{
  "weight_standardization": false,
  "gradient_noise": 0.3,
  "warmup_steps": 350
}
Rows from block 8, named by matrix and row number. Rows with one number belong to one channel. Each number is 500 + 25 x the weight over its row's rms, rounded and kept within 0 to 999. All counts start at 0. Numbers have three digits each. After the name is the row's rms in percent of the matrix's.
# sq0: squeeze pointwise conv (model.blocks.8.sq.0.weight, 128x256x1x1), inputs 172-255
# e10: expand pointwise conv (model.blocks.8.e1.0.weight, 256x128x1x1, transposed), outputs 172-255
# e30: expand 3x3 conv (model.blocks.8.e3.0.weight, 256x128x3x3, transposed), outputs 22-32, a 3x3 kernel for each
sq0.34 092:440528515493547506504480485513536502498479494473486433492529510455465548460481511507498501495460546493516544478451512514499471498529524472514507527494510496511507496493472513473494486512521469479496523511487506479527476548496495444512494488504539508536
e10.34 093:507520440472523495523485483469488445430532509460494542511506512496518440512502497492486494473455513475515489543482483513512521520506529491516522467512469527502516550501525471451524479506487469444472497473506521505508455499520488506468488510455503496485
e30.34 100:475516504518448483505473488470471504526524512474552475480468430533496449544464492478522509453537483506463495466491506512544453549499458476502478454511473537537462494505483462465464502515517533520502507473481499458489579526533527498530452571470484476486506499486506507521499479537543493505515544500
sq0.35 094:502481503502543483471484511501476483469516507450550491468476495477524508470521464450500479444505513540502472469530492515494519547496494517501440473476543515552468542478498527506494474468524487503505535516471521528502499495489492496500500536512494463519
e10.35 096:507542530506494492508487456493504481531519511495469495479472495430512464487501530535499528530489483481478475548510460464469499473514458497477484471489502520480502496498510545470494488516497526524493497451507495493500526482510512463528523511517499494465
e30.35 100:516450491512522473443489546501499520531508488474486499485479529479475480517489477491491488489510500445505490519488533485477507469494484470497518487503546492489475537457534491497513472476471520494526510487491470490510534482525539521512528495476482499476495509479509509497487509496475512515495542494
sq0.36 103:467515545467513522529519493492469497529476505504494503454514502489476487481513511444506454467513464486498477450488472503520497541470509499464499500486530527479531511499536464510506468550486565453476492528489517501498500508476555520427531491467489513497
e10.36 105:513523494534481554492507506512478468489497508507464506506508529470530514468490503465534527496468476442491512475495467519473513500491448483533488529469473564480484486488492528520529559521510526485478476521490478485482529502517472538487489530506511553507
e30.36 102:497474489478513525453490503475522504502489488467558493527475504493512447484497511482489491476520543494477484501542510455447497441513533479515520469484480491505519477494502512519517473457532549493463512495506534471463522489472510493475523472509466451499503531505527501477450564524513524495496511520
sq0.37 110:534507496510503500545507487496525511553520490517523475537480506493477524450479524555482448546509482536481493512509582516465502500491515486481515500511475516519515537514508496508495530533540511482496504484489515480536523465513533537497496511538490470453
e10.37 110:470506498525505477492514532528484460474516491507523512514539495485517520550461519489461500504521458532523478494519536506512462502522494507532518468522472532490458496511522538444492476454521522463465473455519525505489505487490548514465494522449477537509
e30.37 103:490531489531481489466469512477521497525497510471532490531445517518452538487517502503513502505488508478516475520506460524486468501509514523542505528460462495486513510498476526465494455477488547511487486537465507492532476501436505451522493538484501497540524506504533489486498495535493561544520512483
sq0.38 105:501490492461482497486497528467479469481501475542434504532472549480537504475504530509530514488531522502477530588457522518492491509481493530474493461536511486481526501515499499500453489485515517518480493516501508489503508526473494483520520525460501503447
e10.38 098:462517506535531515485497462476551535489507484474518533477519467498493572464509474463516452518531528518518468528541535529499550508475510459523500483516476489477499490509515513474494522521458505496515510541477522522525473502488502484501529485507473527527
e30.38 101:510526503499510508470490511545500520458534530448507538490517515494473532537503483455489466515462509536492494523545488523499534523514504519498477514544493506497519442512510542478530521462465504486484460416529529526496484518488524443489521509532479502516493526507494453513478518488454513478565486534
sq0.39 100:551477502465500523526518505489484482500462513482515499510508501507503501521517542501480507453494484455494473477509512492503484489494492504488474514481490474500500517497552486485487493499504488508532521546493533503535505518484479510510491552447471466461
e10.39 094:447473493571501501450495441524458482485511509511504521499468471449488491484459496489525478565525502496467483502477490503494518503467482479521487499467467536481522509477540515499504531448516474501485512527509489452507515483549523520509459486506496507478
e30.39 101:499495498510490485496469492431530519511468522483529517457503498526498512510492491523535507509462468551496452510482555494555503513506523527529481504496509485503515470491493504505487498474467470480484443462502534562504483477484493498497474522447532478478503453522526483524508509523460461459515488519
sq0.40 085:531511552499503494499528462481541521511522449526496498486509541495483507479511476502488467506494460514515510490509519511493525497546529542508506537482513497529488504539525466515477506542489502493488506490509502450544481496543483502511513491486497533544
e10.40 091:467500506529532472501485508512465489456527515455506495507500535544494488496486502473514489519480450475493489468495476474510475516518542513462481448443488482489503514496499471558525515463509544471542521489499519507482504455489553517514514487527443498525
e30.40 098:504489473513552489495486501507481523457467523486510484472514487503469502533465499535486509522515495464496532458549507444493504524512484489514481519471500524543480504516448485495548508447506485490503485486481513478506468500510514501488482502541490562516555511501434499516525438496530482513498498519
sq0.41 099:504475453462523481522483516531511514533509533481530483510537459497483542489499493474489519505535482500468517501481525479504494512499520438514547444482483506446514524478500494456472521459486481482453473520473480482514438466465517501477533518577531521560
e10.41 095:515559491485525506520507529520528521538479508508550485466526554499498550526523492502504529505523533496477529501508547507524485475483496476527444529559494485492502461486500507502516525493450451513505477545524475516538459507488512461502512540476496552526
e30.41 102:469495515544504490489506542502496527500482507514528441520551483524543542480450512535508456523497468466500519519498535498516481502474537520447460497488505542517510546552460497516449518438456518472502526499469505473489428474428482493509531507512492549496512464481505439494493549519460492459507508492
sq0.42 108:475508473509498525492536515478500500511536504483510490546488533487492469473508558517511516507499480480479482513502427543518504547474507532476458486497516504423497486499505451534509477518518494524522501506474494514527489497469509495489510544435509490474
e10.42 099:525517544524500512505534521498522494479466463499522510536503524510463504489453474494513462507464441490507477503507499468467528536512505523481462487453506522489507464491464493549513545509557479471524505486453457499487449480540503503438483502464472505537
e30.42 101:519483494476530484478471540508526567496492481506527434489512508514496505525461493533479525515478476483479489474515543494546477514480489488496495561499498504482479475484493522464509499462540492470533527537530492459514538498498490492460468420485517484513487500510505472496504468462512487532521535457
sq0.43 098:471473492516478503519481485460534481486514493472499506493531510465516529510527540517550505505533514476510502512487501544548519484493478513497520501464516488497478498497518472460502499494498513425485536539467472485522498492501477489511480517519484545517
e10.43 098:486527510470514543511495481527463501486499539520528516479512460483518468528524477525511487521484486514530440487530504528480514513513526470516492518520486494480456475528503507488545450525490488480446467508504438493485478445510514478492502498467506444486
e30.43 101:474527481523486476514525506514554492485563502456484494461522483463473482523484541503456472491477490517495533481519484449506471519485488473488542526521502490492470468479503457506515526485507499489463447499524473483505483503495457522505459493460532499523522487508488508483478465521514485488466511479
sq0.44 102:454511499482506486493489446494534481485527486469480485478559504501476509479520511530506463496521529467526504531507504507548528496559483442518479530484527484538422491474520521499479478544473498526502497478489492482461494508518496490551476543515433526504
e10.44 104:463456466479497491486468503546464488543518492444500519519459496482500494517514519481485471437523471518547495508493478500531474530469475504508491488510543528507511536516505512444516504512500498495554515495516547513509506463514541490500491531507500512516
e30.44 100:513506515480519504563490496477525499526490491504523481431518460504500535485482533553481484504500516477466532516510499482539522515480455484492492506469524472534533472527494508468525477488483480481475502477489494474472511490521517469490467501499501459491502511474539511489467494471578497475526483482
sq0.45 098:551454499558501505494498520483482505499497527479503462516496476521479455521541537512490513498461492498475503508471530499469515510521496489463458564499512543515469515532533521525477509535531496509507479497531479515480510556462485512529503485512456478513
e10.45 098:474491456524530499492527491511482504479492501503512486451459528481489494498483544516491478475514486497466483459513502498513494499448520527518487500526485508489529511506531489490489515511476484525525522490486584499536557505532486552448540530474501501505
e30.45 103:531491513480496493546515496484477470482530535517540511515494460510461514489464489488465495533502475514479552493511485510533483476524512480464502525517485518495471487499535492509477445502509539489527545501529472529524504462460511486494538485497548504489523516499484489481487461464500489486527501512
sq0.46 101:473525481451453485486503526465536474522425500493513474490504496505515520508489498502537471478492483548510514501487508528487497515507524522507494531472440519473478461526520496483522511486533523493469538540507466462528496509474502546462538513475496534473
e10.46 109:493528505488475565465462516469505510450447509515504457498515469504502502504534507471488511472503532540485463475504469506515516486537518529530455548485551538487463472491486500498540513521545515502539477487499475509495482506468490541485481503491504528509
e30.46 099:521459497547533510544548455481502482493433496527513514465496478501476484520511490508514485478463534481502495554482503541483495502473484492518518474528531499500519506503570496479492511543488502523509484511506510491465500433505502497528527533520500518471505478519504517496485493503522503496490513514
sq0.47 110:523486534528484538497483490465519504513525483471534520476484519532517499498496500522511516481435504484502484468513437531535477483483525474472471518548482510492465444519492489523521511527490504494479515469497474507504470534487510463517584549509496480534
e10.47 098:526478485474513515509453475527529481434502470503463526494445476526492479529487515499484507473485495506488508514515443471500490493481533510482531487521523491506454492522497456512547525478529506472551491470524498488509499549526498532476543469504495533525
e30.47 099:503511484480496516457512559510476525540512541486484500493492510484503540470499529483510451506491538483494520475480482513482470527512487467502533488493498469479501434504488496502534512503510479498474459448513517510473526472514491483488519493441479496441542527490529523523514488519522465513537506467
sq0.48 103:539505491471513526474511510535530506519568496517494532509477489494505496512493489485520483512467492509476524488487513471518485502520543500533507464527503513457566521504481557502513474488494499465549467486489544554476450515478498521492502464506486479512
e10.48 102:524508531508482502479499491491495480571486509529529496494488492512531511512486521460510469443477517479533509450514505482527523476530536547501484496485471516490487499516483533511515525493513452481540483511495524515516497519474521494509510487495493471534
e30.48 100:536498459526443515483500524504491520452464523451486476526483531476523544482534501509501466548501506464454480440463475537492521516471536510519448522517548506507523467480487489494500515499526474523503461525490509504500503538518481495488526487497503506510470472472492489493471480537518492473500492478
sq0.49 101:490466487467459473517490499487522533515537496510556501470524508500534513480501484488478459488504500496481517468500543533491500528519526479477485535537482507492540495485477517507500483501550470507474518504492528516549545458512490464530477473485513463516
e10.49 116:444521504537501502489499494486552487504541486508507503453535508536413520512490513526467493535477495496493529503516510537495466515502477528483533508476476501487519493523489475500512508461490537518452482491490452501512526510460491470524516484520500487473
e30.49 101:490501491526548515502490484505493503534530580479477465485484511465476488508529483543459520495523505520483496521530509495538490506514484488464480525504522491496538503475497551542529461483530498498486509477485505501498527501526514504467511498469485483509478517550531473522479547464515477556483501544
sq0.50 099:505508518496481493493531459475488468549518505479487494525537482501525535510484464471494498516501542512523522495498481475471461492433497497526501493492505529472507470499478510492474487465496515534536508520502471529554485500508525440511525470516508506480
e10.50 092:476511509526456467530488509480505512484520496494514509519587452476527538473531520517528504540531479480523500495494482510483511505488526498524509517504480513505498473559507569525476514494507497479497455534507498480511490506454511468522476497505484475489
e30.50 098:526505513493523484535503488537466483532472491498527508504509458478516555531483513487511479506440519512518520505519518481520513471488457488550531505479557532505484459564489513467556539504496508457469531527457471538529493489502515511468443491499524503537524504511514475517511508525538506527488499508
sq0.51 094:454553500484510476503519462487472499516533522496478508479551506470523491504517485519534516510480487497521502493523550504502514512520515450446544493504492530477494502496506518503489471575478510481504531488524484463531482507528473470486507498481465514484
e10.51 097:481482506512516493538485506517503488493504485485515527552499543466461485469505518485503466516484494534533455516515485484516417497529489498511479495439464482497506485485529446494491498517522508569489467491512491490493496515537505532478519499501498490531
e30.51 101:438523501508544510488514482469514429538508521465530450451515522531507524510547524511519496500500475462542515535505467503471523495521490563482519511505512503515513485500521458505516510487540485546490512544529510503484480487490504535491478550542494494533523523454480511545538494513497519538521501477
sq0.52 100:457510473496465530516501518521520480492466508497547503465499502497413506508458494548468496441527502508499472508531453504492504511486482448490486472532501531502498496525502497519507470510496478507524512459513525488470524526516489511496488535501433481468
e10.52 107:496524510503443505521540516521496492474468526488490493469523499460488463507474507493510533514525476459464514477492513520513472521460410468478506520469511513483535563538522428502510465485466499543525510522440527511494494462530533439487498515525526505470
e30.52 099:475482471498463463515501477450499507498488467497505514513475510522524494501496510491476486509475511529496481518488497516469519494482479522453531459469469506517511490521524491521505483488511511527501513504472475472512500498462466535478509502494513505537522505490508530497479510442469508541508501489
sq0.53 089:496557541455545454484499482534486496513514532488486519512515507541509515513502480521493481505489525463544513535495430513463483505479480480533510525502517491465502559504509506484481505521497531504507494472498491492524533443501508487504451528502485511470
e10.53 090:527525506496512491491531501471522504522501501509501540497526500568512440445535483478466510488513524499507505467510494525487476483484516424493509474514541465504500502472523506495554486473452501506485474479506503516467489489484508462512517526525502484458
e30.53 101:520443475505511525495529500504550499516507494491477511502465466501538531540517494534529525515506500469499487530501523491477503540489473494522513474451515506517537494493494495500512532519500525507494473517524507557494473527482478488485519495480481517486511509467464488508523438499504515517521501534
sq0.54 102:499512487464511522486467536539493504540523463560475513501506490502475469553509495526489499513498522476469492453461482462498492488520503517463503502548488494524516502529437504479511481496509522509506515512471484491536502515531523518491509523472461490496
e10.54 106:510474443520477491489498461447502518495482481509476497524440503443474516521519490505497496532473488548527462511478525515468517539482498499516479510528487513512492519494527535514449495513493516479501500520505548499550486486494467536502478468484482470511
e30.54 100:510526516494499504507490470481500499503472483521459506492492512471504494492533469475493503530495514513519503513493526464524529497499504502533507481521494522521495496485498490495463465519511526540471513462498486525470498540468541519530503474503511508513479528477469472558532478465471517495462479543
sq0.55 101:487554520504508547531472504500499477471504487523475473484497454548465496521479474483498476560488532495504491525518530490550471497463521543524517531532493529481514465531496487447498508516534488495535488508468552536484542493454522525509520526503486468495
e10.55 100:478469517484492482479475498446496503471518516465510494493479532484473545519490504491510486516480518479489488479514493506493554494500532528554508496487496557542493494514509488504437540496448535517510496471508489499489504499482487494493465512482514497505
e30.55 097:488490511500504500542477494501493484553488496505521526479487510484495491502462509470509505508481524474478486471509505573508566446507534518453483502513521479538495504509498519501500496529455550525518492519453508490515534485503436532513532523536526506507511471479486521503458509501499490499503515481
sq0.56 093:493513520536499471549481481505481438503542515500480507462495526487484562460526521515481518482506464500531522487479505523446528477530503489492477523479462520471461483508479500463481475511474500435522512546510490475521478487501480515498448477559500503522
e10.56 098:483554474470475537504503480491467520538484457505451461539485495463495502480472503498460512504489487537509516514544480535502510507490500522521516507458539527479476536479506503442489528454487499495503491488484485501501507540507536504492550507533474535517
e30.56 099:495520485519553516481523494476506498455494529466497514483522509461513510511542500501505480507473499479491480485503451497478509458502486517524496494524502473507460457526458492498512476520494491477485497512458513478485518522537565487513516504443539472516506474454502481465544525490453514505515511521
sq0.57 112:477533504487535493491497533516501489480501511489494470465458524506469548494488500479499491477483503484500532526463448472500500465512468492471477496453516483489447502489511527466493511463521492495467511482457449511517467484481517479508509523538528550500
e10.57 112:502507470509492501499493487517485489540525478485491492543506505493527493522488529528490468452510470486519505504470495491536481466486558516500508470438485468499504479505487498495533500474523500528511501525543504488505512505448535452483498494487536524482
e30.57 100:512512508493485518513531498499539450549506484482499493448487541502483527499499504547506471503485467514532512523405456499452494497517469533547471485471523503508455485515500497508489463526489497488516521534516519496489507507542490482526534527511534503476476514490470543523483494526502529479526472499
sq0.58 101:465497495520537470526470492518533533491506477522504462495488510496483549462495502521500499483535509545459482545549518494507466543541498534487485521436482467486511517459539485507500470505497506471519482471490548480477531507552482517510485484451480519487
e10.58 095:475464522530507529512489493517482503481475488464482493492461485505539486463466502488487505497531506507463481505519515533479504493491480471456502515503500449501522548529505460538477468489484528524514520497476486492525518481503500501497500517506499502520
e30.58 103:552507499467535511486482478501519487477444513481485513511494514513488504470481475561502522448534481513461512531515526506519454515505517496462513484486466489511527481520486519493509483480554484501506506460514485491463480514512484521475493532481490486529520491511538500524510536541548531507484518520
sq0.59 091:522532494496493506520492485493509506527491466523449491539508507500501498510475482505505498481519509477526462501502464480518508473492542503491492508523460552520502459528530470523505510490452528470517471495518506517523528485496527459489505470507514510509
e10.59 099:461499526474513496524507511481463509508452529483492511509503557503474510488450520487506458469501493507476475522520493517471510462485465518513513528477520485495476470482488521472454484490499486460536549466512487516467507469481520530497477537496525517521
e30.59 099:479498530544501480499523517489485507520512453469491486482553512501496447469516487445518469489519488506469494482476496495499519484492491519464486471526453499556476469491486522435548530501519474481467492520498546499552530484481498464490481504499515478472468483478469500529484460477508522551484477481
sq0.60 108:505487525549455504540499508466468497467533453524524477472501556496532497496496476481504498504469504524505507489475520487486469514485517481499496507494515539513493536500433486494491516520456499473505502454473531469523523493490491498526505489511489496505
e10.60 092:494458517490508484488514509504495458487523495488475527479461546534534500506472499513513527519518497442487528491493499501494551530505495505476466458489545531536492492514526513491478525483482490516497524450502519488515494578523524446453498482490467530492
e30.60 101:503442462503491514553486526500488459502545470485493440500530499491508533501511481519518535491472492513509440505519481510485486476479497519502455464521506491503505493452478465514483494498489475504499480504474500532530464504476495545519483479511473534518546529516509490505512491493521551509505510499
sq0.61 102:453498510467518514517486518478515547465503528549520448479497512544476528502516487515505471506496503477471489525488538491507524500504487498525467486535501536454528459520509532540506517497511537517529517510535501490469529481489491482437552519499511487496
e10.61 100:465485529552510487514510545510468491496516518484506511472500464497486547493518495475533477476502465497532508510494469508488537508516529476525484501512473496497463522502486490471485523522510509509512533505501545509478453491493467513496510483520493472509
e30.61 100:489461514505505469489543485548506501495487521538490497509491523488489512477471473489486451582512530555503498526546530507547492540468505513538498523533494459519468516518468504505490547499482457495493495497528493496457490485519482539473482474499505503494509520545553504493513431521513498494496476540
sq0.62 109:502508440462472507515495524507494500514481538511489503479478533492515529494502496456521520514435484472486521529468507476505475514512452485508528489474502507484516557505569526485425489525482509527475487434495505500512507543479545519465516516517500464475
e10.62 096:526528520480561505526525514469479535453520488515541503470509503501484470470437497538540499550501518484479492494493505471458492528482478477487465515518487463534513461477478535534480504532534468479487469503524503509491510477488503505462481475470489493564
e30.62 102:503484505497486502520478536487507497485543506493549489513487523500494486493467479509522499531522459451540521527500504467521470475542466511459505478511553511481485517477516554489468520524487474498489518502483515511527509526490506507505455511485536479505505510513489492478523490482494454536496499490
sq0.63 107:455511494523471494484511516530500495509494479516469526461498514492529437491480512515519485492540474473487521499469467514534539497485536534469508486508496519487475492515468562456477502514514446474498483514487490526526487517485510458473503480477468525460
e10.63 101:503516461516479525499510487489504497480502488493503490461508523503527502493490497474458535522515505501469496475484550517495548496507504409513534505482497514519517514527488477506497466512494508513502476516512496471494524475518507468496470479486530523446
e30.63 099:478508462480522532494532499450462515492506510489474521487508458474525541507510494491472512478472491520470498520492515496506540502496489470506531531512514513481493502535502497439465471507549509479500477499451525495474525510522554515455487523494463459505490516442500476526539556490498553507479488476
sq0.64 103:517517471502518505508467483504498520473452505526524531556522526493508513503489501514451485497505484460487517511472475473479481469505512506462521453511466457532484513512458472483515561480488448500529456525490479494487499515506511508465486516515473483492
e10.64 095:526500479530520490525499476513540508521505464522542489508483518495478519469486484505508487513484568467522486441532509527485529491475499480511490504485486525501521491500499508466497497467483457515525505502455490488500516534471516506490521471489534497480
e30.64 102:497515519482496489497481498482503518494504485497494529515478502456516495483517522525511498500474506478535432489464527513524524484510490506495488493532505525488519547482479521504503459491524521494507521538535484466526519544539488521521528483497517535508523496560480480485504457455499461479539507478
sq0.65 102:496542472536495514525498520511519513484485531493538488458473513524527523493477494494481491514540526550510569482519510522507537501494503495561516511516491492517506487550535525431544489488485553509507536520476539505519531545473504482474540529479560503522
e10.65 100:510515522505515495498538497538549486509498467481533515506501520462493478523493487527504488484512518531530465521498490513471541538526537516500495493483521522494523494556490527506467543508492514498514486525493482478511464497508504458495519531546516471496
e30.65 098:507474497503483502508498528490494503474506505523464538505495518521488488474512543451498521514552487517519459531483537518503493523508494475483448492507495485537483522475502500508510470494540500527484508502513526508515512510518515535518468521513516452477520477488462467498507526520537506488476526518
sq0.66 100:472506508506523505505496481435515462548516538505500504475526516510531485460505536496542474493540482523492459461470469498504535512472492525483477518535477535478555539520501454493490506500489425519486521506510475539479494540511500490463494490529542519483
e10.66 094:512475509524467480494511504463480505471535464500485494520516541513500470522495492486490507550497460518505508493481523532473525483524483504536482496496486525532507490489504545558478486493514542531547504523446498486451493506518483488513488511496502481507
e30.66 099:464531517511565475509487473484531507466493523536479466461507532530534523496492518463509503475470521490509535578493506515558434478488469502452530490523531515535493522522510471494500544504474525487493515507533503459533482540487472496500486482473550502494492493492495499511480486516506521515506507525
sq0.67 097:551512473485454501490515481487537484499503505480524509509518506501523468438487478487479488543503506542520543525513479523499457497516500502536481530517504553472474503531510544496494510510522495514516444527528545524527474475485453490509518470492462511493
e10.67 101:522510533494502522516522510514485508531431500476509468492498504515445502504538507511506499504468504509542505503493491461511522489455536474531504472432506529486493541503528546495495482489445487457545503497487453475501517527493490483546519531514501506505
e30.67 103:474475503460546499453461519450527518509532513497478519528473436507510504528501546529502522459487527456478493526498486440520487524540504462489539483497513485551505476464498518461488499531516504515510503514477505502493483489495512470543555466463486484488480508484537490519524496478433500501483550514
sq0.68 097:549538528542508491513512511507495495468501524511523516487482480494499494487487497516478465531519549556485498524507548460474481495490477497457509497523550509558465501524467480513511525498551431511522477527508509494506524512498530490512451491489460529525
e10.68 095:472475506487496502514506509478516504500540479487450480531509557496487515566527472493478522475511491494523516513453505479508510502537492476511508500503528485506500504493526508485490514517462539504510498530473510506529511501459479546514528502504494502462
e30.68 101:508495502469506477506522531535494491499499466492536519482448526484502472516492504493504493468500482538497537487475433503515456467527568508474483467511515486502514493496481470482513495456480493524485535462487487525519550517483518531503494503545521492483473507457530498477501477550504469541516545511
sq0.69 101:503524528475541501475494482469539501500516538527500490494488495528479508507419484494483531485505507491492532471479496522483482513517510540484527518495525528532502517491472439497528507467519535521475474521540466511474528496444510562489462502464469480548
e10.69 097:538511550498502459489514499511532464496504497489468523498489485510490559501497528471489540472525508495493507534483550479494506475494563510489526503560531484514500504493506489485483497516485478494522507518482472498458504497503496560539502517515496516479
e30.69 100:501526513494486467522516486481494542498481483507512499475499500481483506458541508446530462477513496450468516499491482506471505502465510487521498473510488497516435475504559510495478496526516538499471514500487493487517511518463504496516545534493503498513449505457511475497523507489517467460503501485
sq0.70 087:522503524474520536530493500470548514533505497491504466500504571496517533473492513516539522498502489498536506483510498487525459468466489484494525508496522515482487487512537509518483504535502492551491469534505502468570530545549523450499506510525490514511
e10.70 089:478476511501516501508506546491507499480523478502488475496499516484511510508509516474490489471495449482500519526489530486524477494492532514519506520493544501457487516494535521464454499479536466413488557477511476482548481475536499488515479483546477499508
e30.70 095:518504511474461497488518478529519477513484485491484488493494475503510528503480449513450491441518465535503508517528510527514485477507506512470460539513508489484506503477500512482542501540452500575468479491496496490500476529507463458499481484468528555503487510461521529530483499490490503494510515482
sq0.71 090:526521508470477514558511509481561535523513555515494447524511542504500493518478459494525505536540530491490523558531494489494505524493501501525527514495530518512503452504524542521473507496489464541522496502478503505600493514490564472504545504472531504490
e10.71 089:464507489531508422499536517501484485494464526480534478466518513466491465529567506475476489508492482481489491510478500514493504486452539514476471482490541517491482498523526511516509487537506503506468512520495504460511493470506498464504500516505503467503
e30.71 098:487481529483482550473514485500486523480533523495487471452444477482487538517463499531554436472523521463508497489527532496490488483477539481502502497511517479498470486505514433454511548496472518516529510469487502543469548459539549481482485513469537504462523529506525497465476432481502484475500514490
sq0.72 099:484493500474518557501533523438519540526469502524503479530490521492547512488463480512526496532525517522512543522497493504513560487466519525521508484468473490536527486507488513500518517467528495515504535531511475491525535499511522511483484464462491503502
e10.72 098:460485468503491509526550571483510518472482502480465481526525496556476522534498520483502502540502509515537526545511468498485493511481536490530480486539515497495498484485501543511508471486483496501449468534469531466551536508516497481516515484503533520543
e30.72 097:495471483488505484524499483468508495502505490456513499518504492496503512504521524490506456510482466494512513519478473524470448538494532484493453540517525482531521493482498489468485473500472509466500504505500560470440463451506490508524503496518515521494487523485485520464467496542491520524466531510
sq0.73 101:490521474507516510490507508475540531482482426505457509516485494486516564500524485498474526482487498535458522526459469495501515529532502467497492502537503478503492526549524542529498443551495550497486505531506520493525494487527533484540503506479484537528
e10.73 097:547481492496463525453484506490505475508498487487492492518507505494479515474473540486499475446499515548504489446504508504558495515484519532489521553514480482514487540458517487523455504486486484497475486506553527549504530486517482440508503536518480483508
e30.73 101:439531483529523480507499512492505488519514491476485512497519504504551519519476491478513483510473513518547537518528475436481471499468494475454479502495546524565491502524444534537524520549494458522489503470508513531502459507506523519481522505510514501554494519476516537479503472460511515523507520527
sq0.74 107:453476493555504538495495555502518500499488477506509529519471512497549461542479529510488513490595504485504509459487517466481537491467445458511491492531485524498513458540497528504499486466520502540496534511464494530495488483475510536490492528489511499507
e10.74 100:506479531453510536517507484476509547516474544498525482482490510475517531491503495540528538485482498456494507508473458499519495488468484472541505554529453542502520492551521491494509523505498526540470502522479490480483501501495500493556503483465533467514
e30.74 100:489497501483530425520538519497528492489490511469466508444496545520516521472472474476499480528489511506491520509525500515556512515450509467511497499493492500519500503470503537526482532503506450542499500487512512481514496496517502532505483545465463520567490504486473481514527475467481557512512496480
sq0.75 101:511507543454494500512496489471530504533511456478547521502562533488535505542480496498524462546505507530503503501494508507539533547524520536491506500455503536547491489453532506535499505546526530543529507548495470535502489525522523509533491507546519477462
e10.75 099:490523504500489473503513533468471532525523490518544483538495514500478473524532505516512489510482504520446505508532509527500522536550488510519521484525503464521554495533504521530524516446461503494539494490494546478484517518489533491509512488509521492481
e30.75 100:550536507519512490519518514514454503519487473507549488486525479506485503462519479523476486463485489509501462520503523520487536440523534486520497489536491486477495488517515472480501458513503475506471467491515467520505507521491435462479473501504522446490500526489483453524516507519512515504522502494
sq0.76 103:510532499486493534468513511514470484531483528511503457508497546508502483481493432508455544513479522493512532471508479516485534511511466519488511502493497501522457526493505540542479505489527516532534555519510542508481515466513499541493514583534534525494
e10.76 095:468533473489497444465535505512516495486508507523477529482517484484537533511515511543498471527505470497519498493489504472471508500463501522550517502489511516487546503526466510529513505469521497483519502503480523476472509524458500478511537517528500461486
e30.76 100:548485457466511537455502519509506537513479505466482462494485474445506517483525487502489498510529515493521503513498543525507491497488511503480469518512480484543477502515550519491488515493493522506456526457500509510524513481526463497454479540474462431482491496507496496513528481510481449495469452476
sq0.77 101:481470493482515509520526442466515493434541492526494512467522498435494491451518524522465520513497493514472492495469560524464468493468452484509500451535530510513511523523526504502505489542488516470458466525533513486464509523544524495483496504554506470490
e10.77 104:529540529514497526544477493497523453503514495511501466508465487519509495463524496524492503506488471495484492505554507527510534495492497510483480545482494524505500488516511543468505477496500537458490469463522494488505498484482561502498498529470462545443
e30.77 100:499550502502510482555498471478537475505543506498522529476438520547465535552507497514485447462511504461476453528539492507507487520571515506526508455478475494527511446530491496507494498506515495481499492504541466501518468510546510513454459457477491496529508493476484507558470462460504503521489555518
sq0.78 104:575504507499453498492473472549480523499462489472540536515518512487474504541536492500529516481513448510511453497524515468476506506453451538500538482490509480511516486515497509528564486512481507516494513529555466529495552502452507552507504522502521507542
e10.78 105:508447503502520524516519531520469501486517496509509528475499432491534503433471497488503475490477464480461474524461483447500515524468490501479473506483465495489498537506526501498518505516500524447483504469467508514468516529549508504500457547524480501514
e30.78 097:467499515516532523459492450484516496525526492464493517513505489473479464513518469515505470506487490514421488469517503486470477484504488497452487505468482481471476511542556516501513504539496486481512432475492494470501512497480482542467492460519518484508537487529527474476478513450498507493458515482
sq0.79 093:514498515476506479508497491502516514512474538568504496467509523518532560521463518519509496460529490477521508541511517519551458460452477490532469490474448527477505449524547480496511505489477471504529501565476529512527501471489497498511491475505545503520
e10.79 106:482526495522527473508496497461490481493503572495465535497494508521474492520488555513534466494536533519451516569493493434489549511459498526472507504504510553479515489523480513509519496479527528521495492483499475523535494511485521510494505487485503516505
e30.79 101:485495472514501513449478534497505487536574447519449502473490476537482530453432513484481498558553486457514475514465485469519502445507524477500500522498477523458472508484482520487504485424523506531504476523522505497485513482501516499508498504518503488491511511462515489481532468538504533519544532519
sq0.80 101:508508511527524473450482483499521456556482553492530522500521514503461478514517507503480506478469473513475457517503545511480507506479540469504519505484498498502477496484503499514474466507499478541490473469440499475479519488486497482513480535517452444489
e10.80 101:504515534496499538465501483516506489508520440531518503536480494478483459477460493459490523542488466498451487500524495494518527507568472528475533514531501468502479532549479527497497541505464492508531508470536514532525507478498510471503504485496484519537
e30.80 102:506474511520509492505518545543475461478511521534497556498471489525492498476515572536452532503482487512465525483451516529496494499464499486537506503514485558483500525443504489478473492453491516473519505497460488474494509466475512519548469542531521501510489505519493499475534500459545480519500514510
sq0.81 109:519464503506493502481471453468495479560475517528486517495500495516497463476482509496502511515517502518494536497486484497492527483458510484496511535462482486488501482488529450537514490461517498497507488520516507462462486536466539495463491536489483525448
e10.81 094:502489478496505478512490466477476560513472517489490505497446519530460459524502493499503536529478513479486482511507487489503471439509508505496479508502488474482465495530508516522495498525547495523519519555512468458487463462497480498545511479497480489534
e30.81 099:497505486509524507511491502486479504512494446481508514495489519546501490524490478468491448480494470526483490492527506506498492512500514470536513486502505481463520517480519544521515524473545543511474490481501497495490451519467496519499493513488536452493532523504514473513528500482512536500500511490
sq0.82 104:512519512511488524488485545494503486494530522533452493494531517558505516515481516478524478484462501547490511486514470509451520460467511526522471515497477466487464524515516484489508494486500495544547511545468525516515513487443494525537500524489485480509
e10.82 105:524506498544456514510517483480533498502512505510536502534516482493523529488511469511493552497518486535474512511466476492551539474517479508521444477462486513533496518458515491489491479481466505456490517513537480500511530548538516538475544512474492511513
e30.82 101:497480472496529503519497562487486514505511461518451502507492481432549513506506508462493492484496469501498490556501486490499477492523481513501534461496450481496522538471508522528455536560454523489479505528485508533460510519483516492499469488474505481494509527485543509477491524495495557459461545486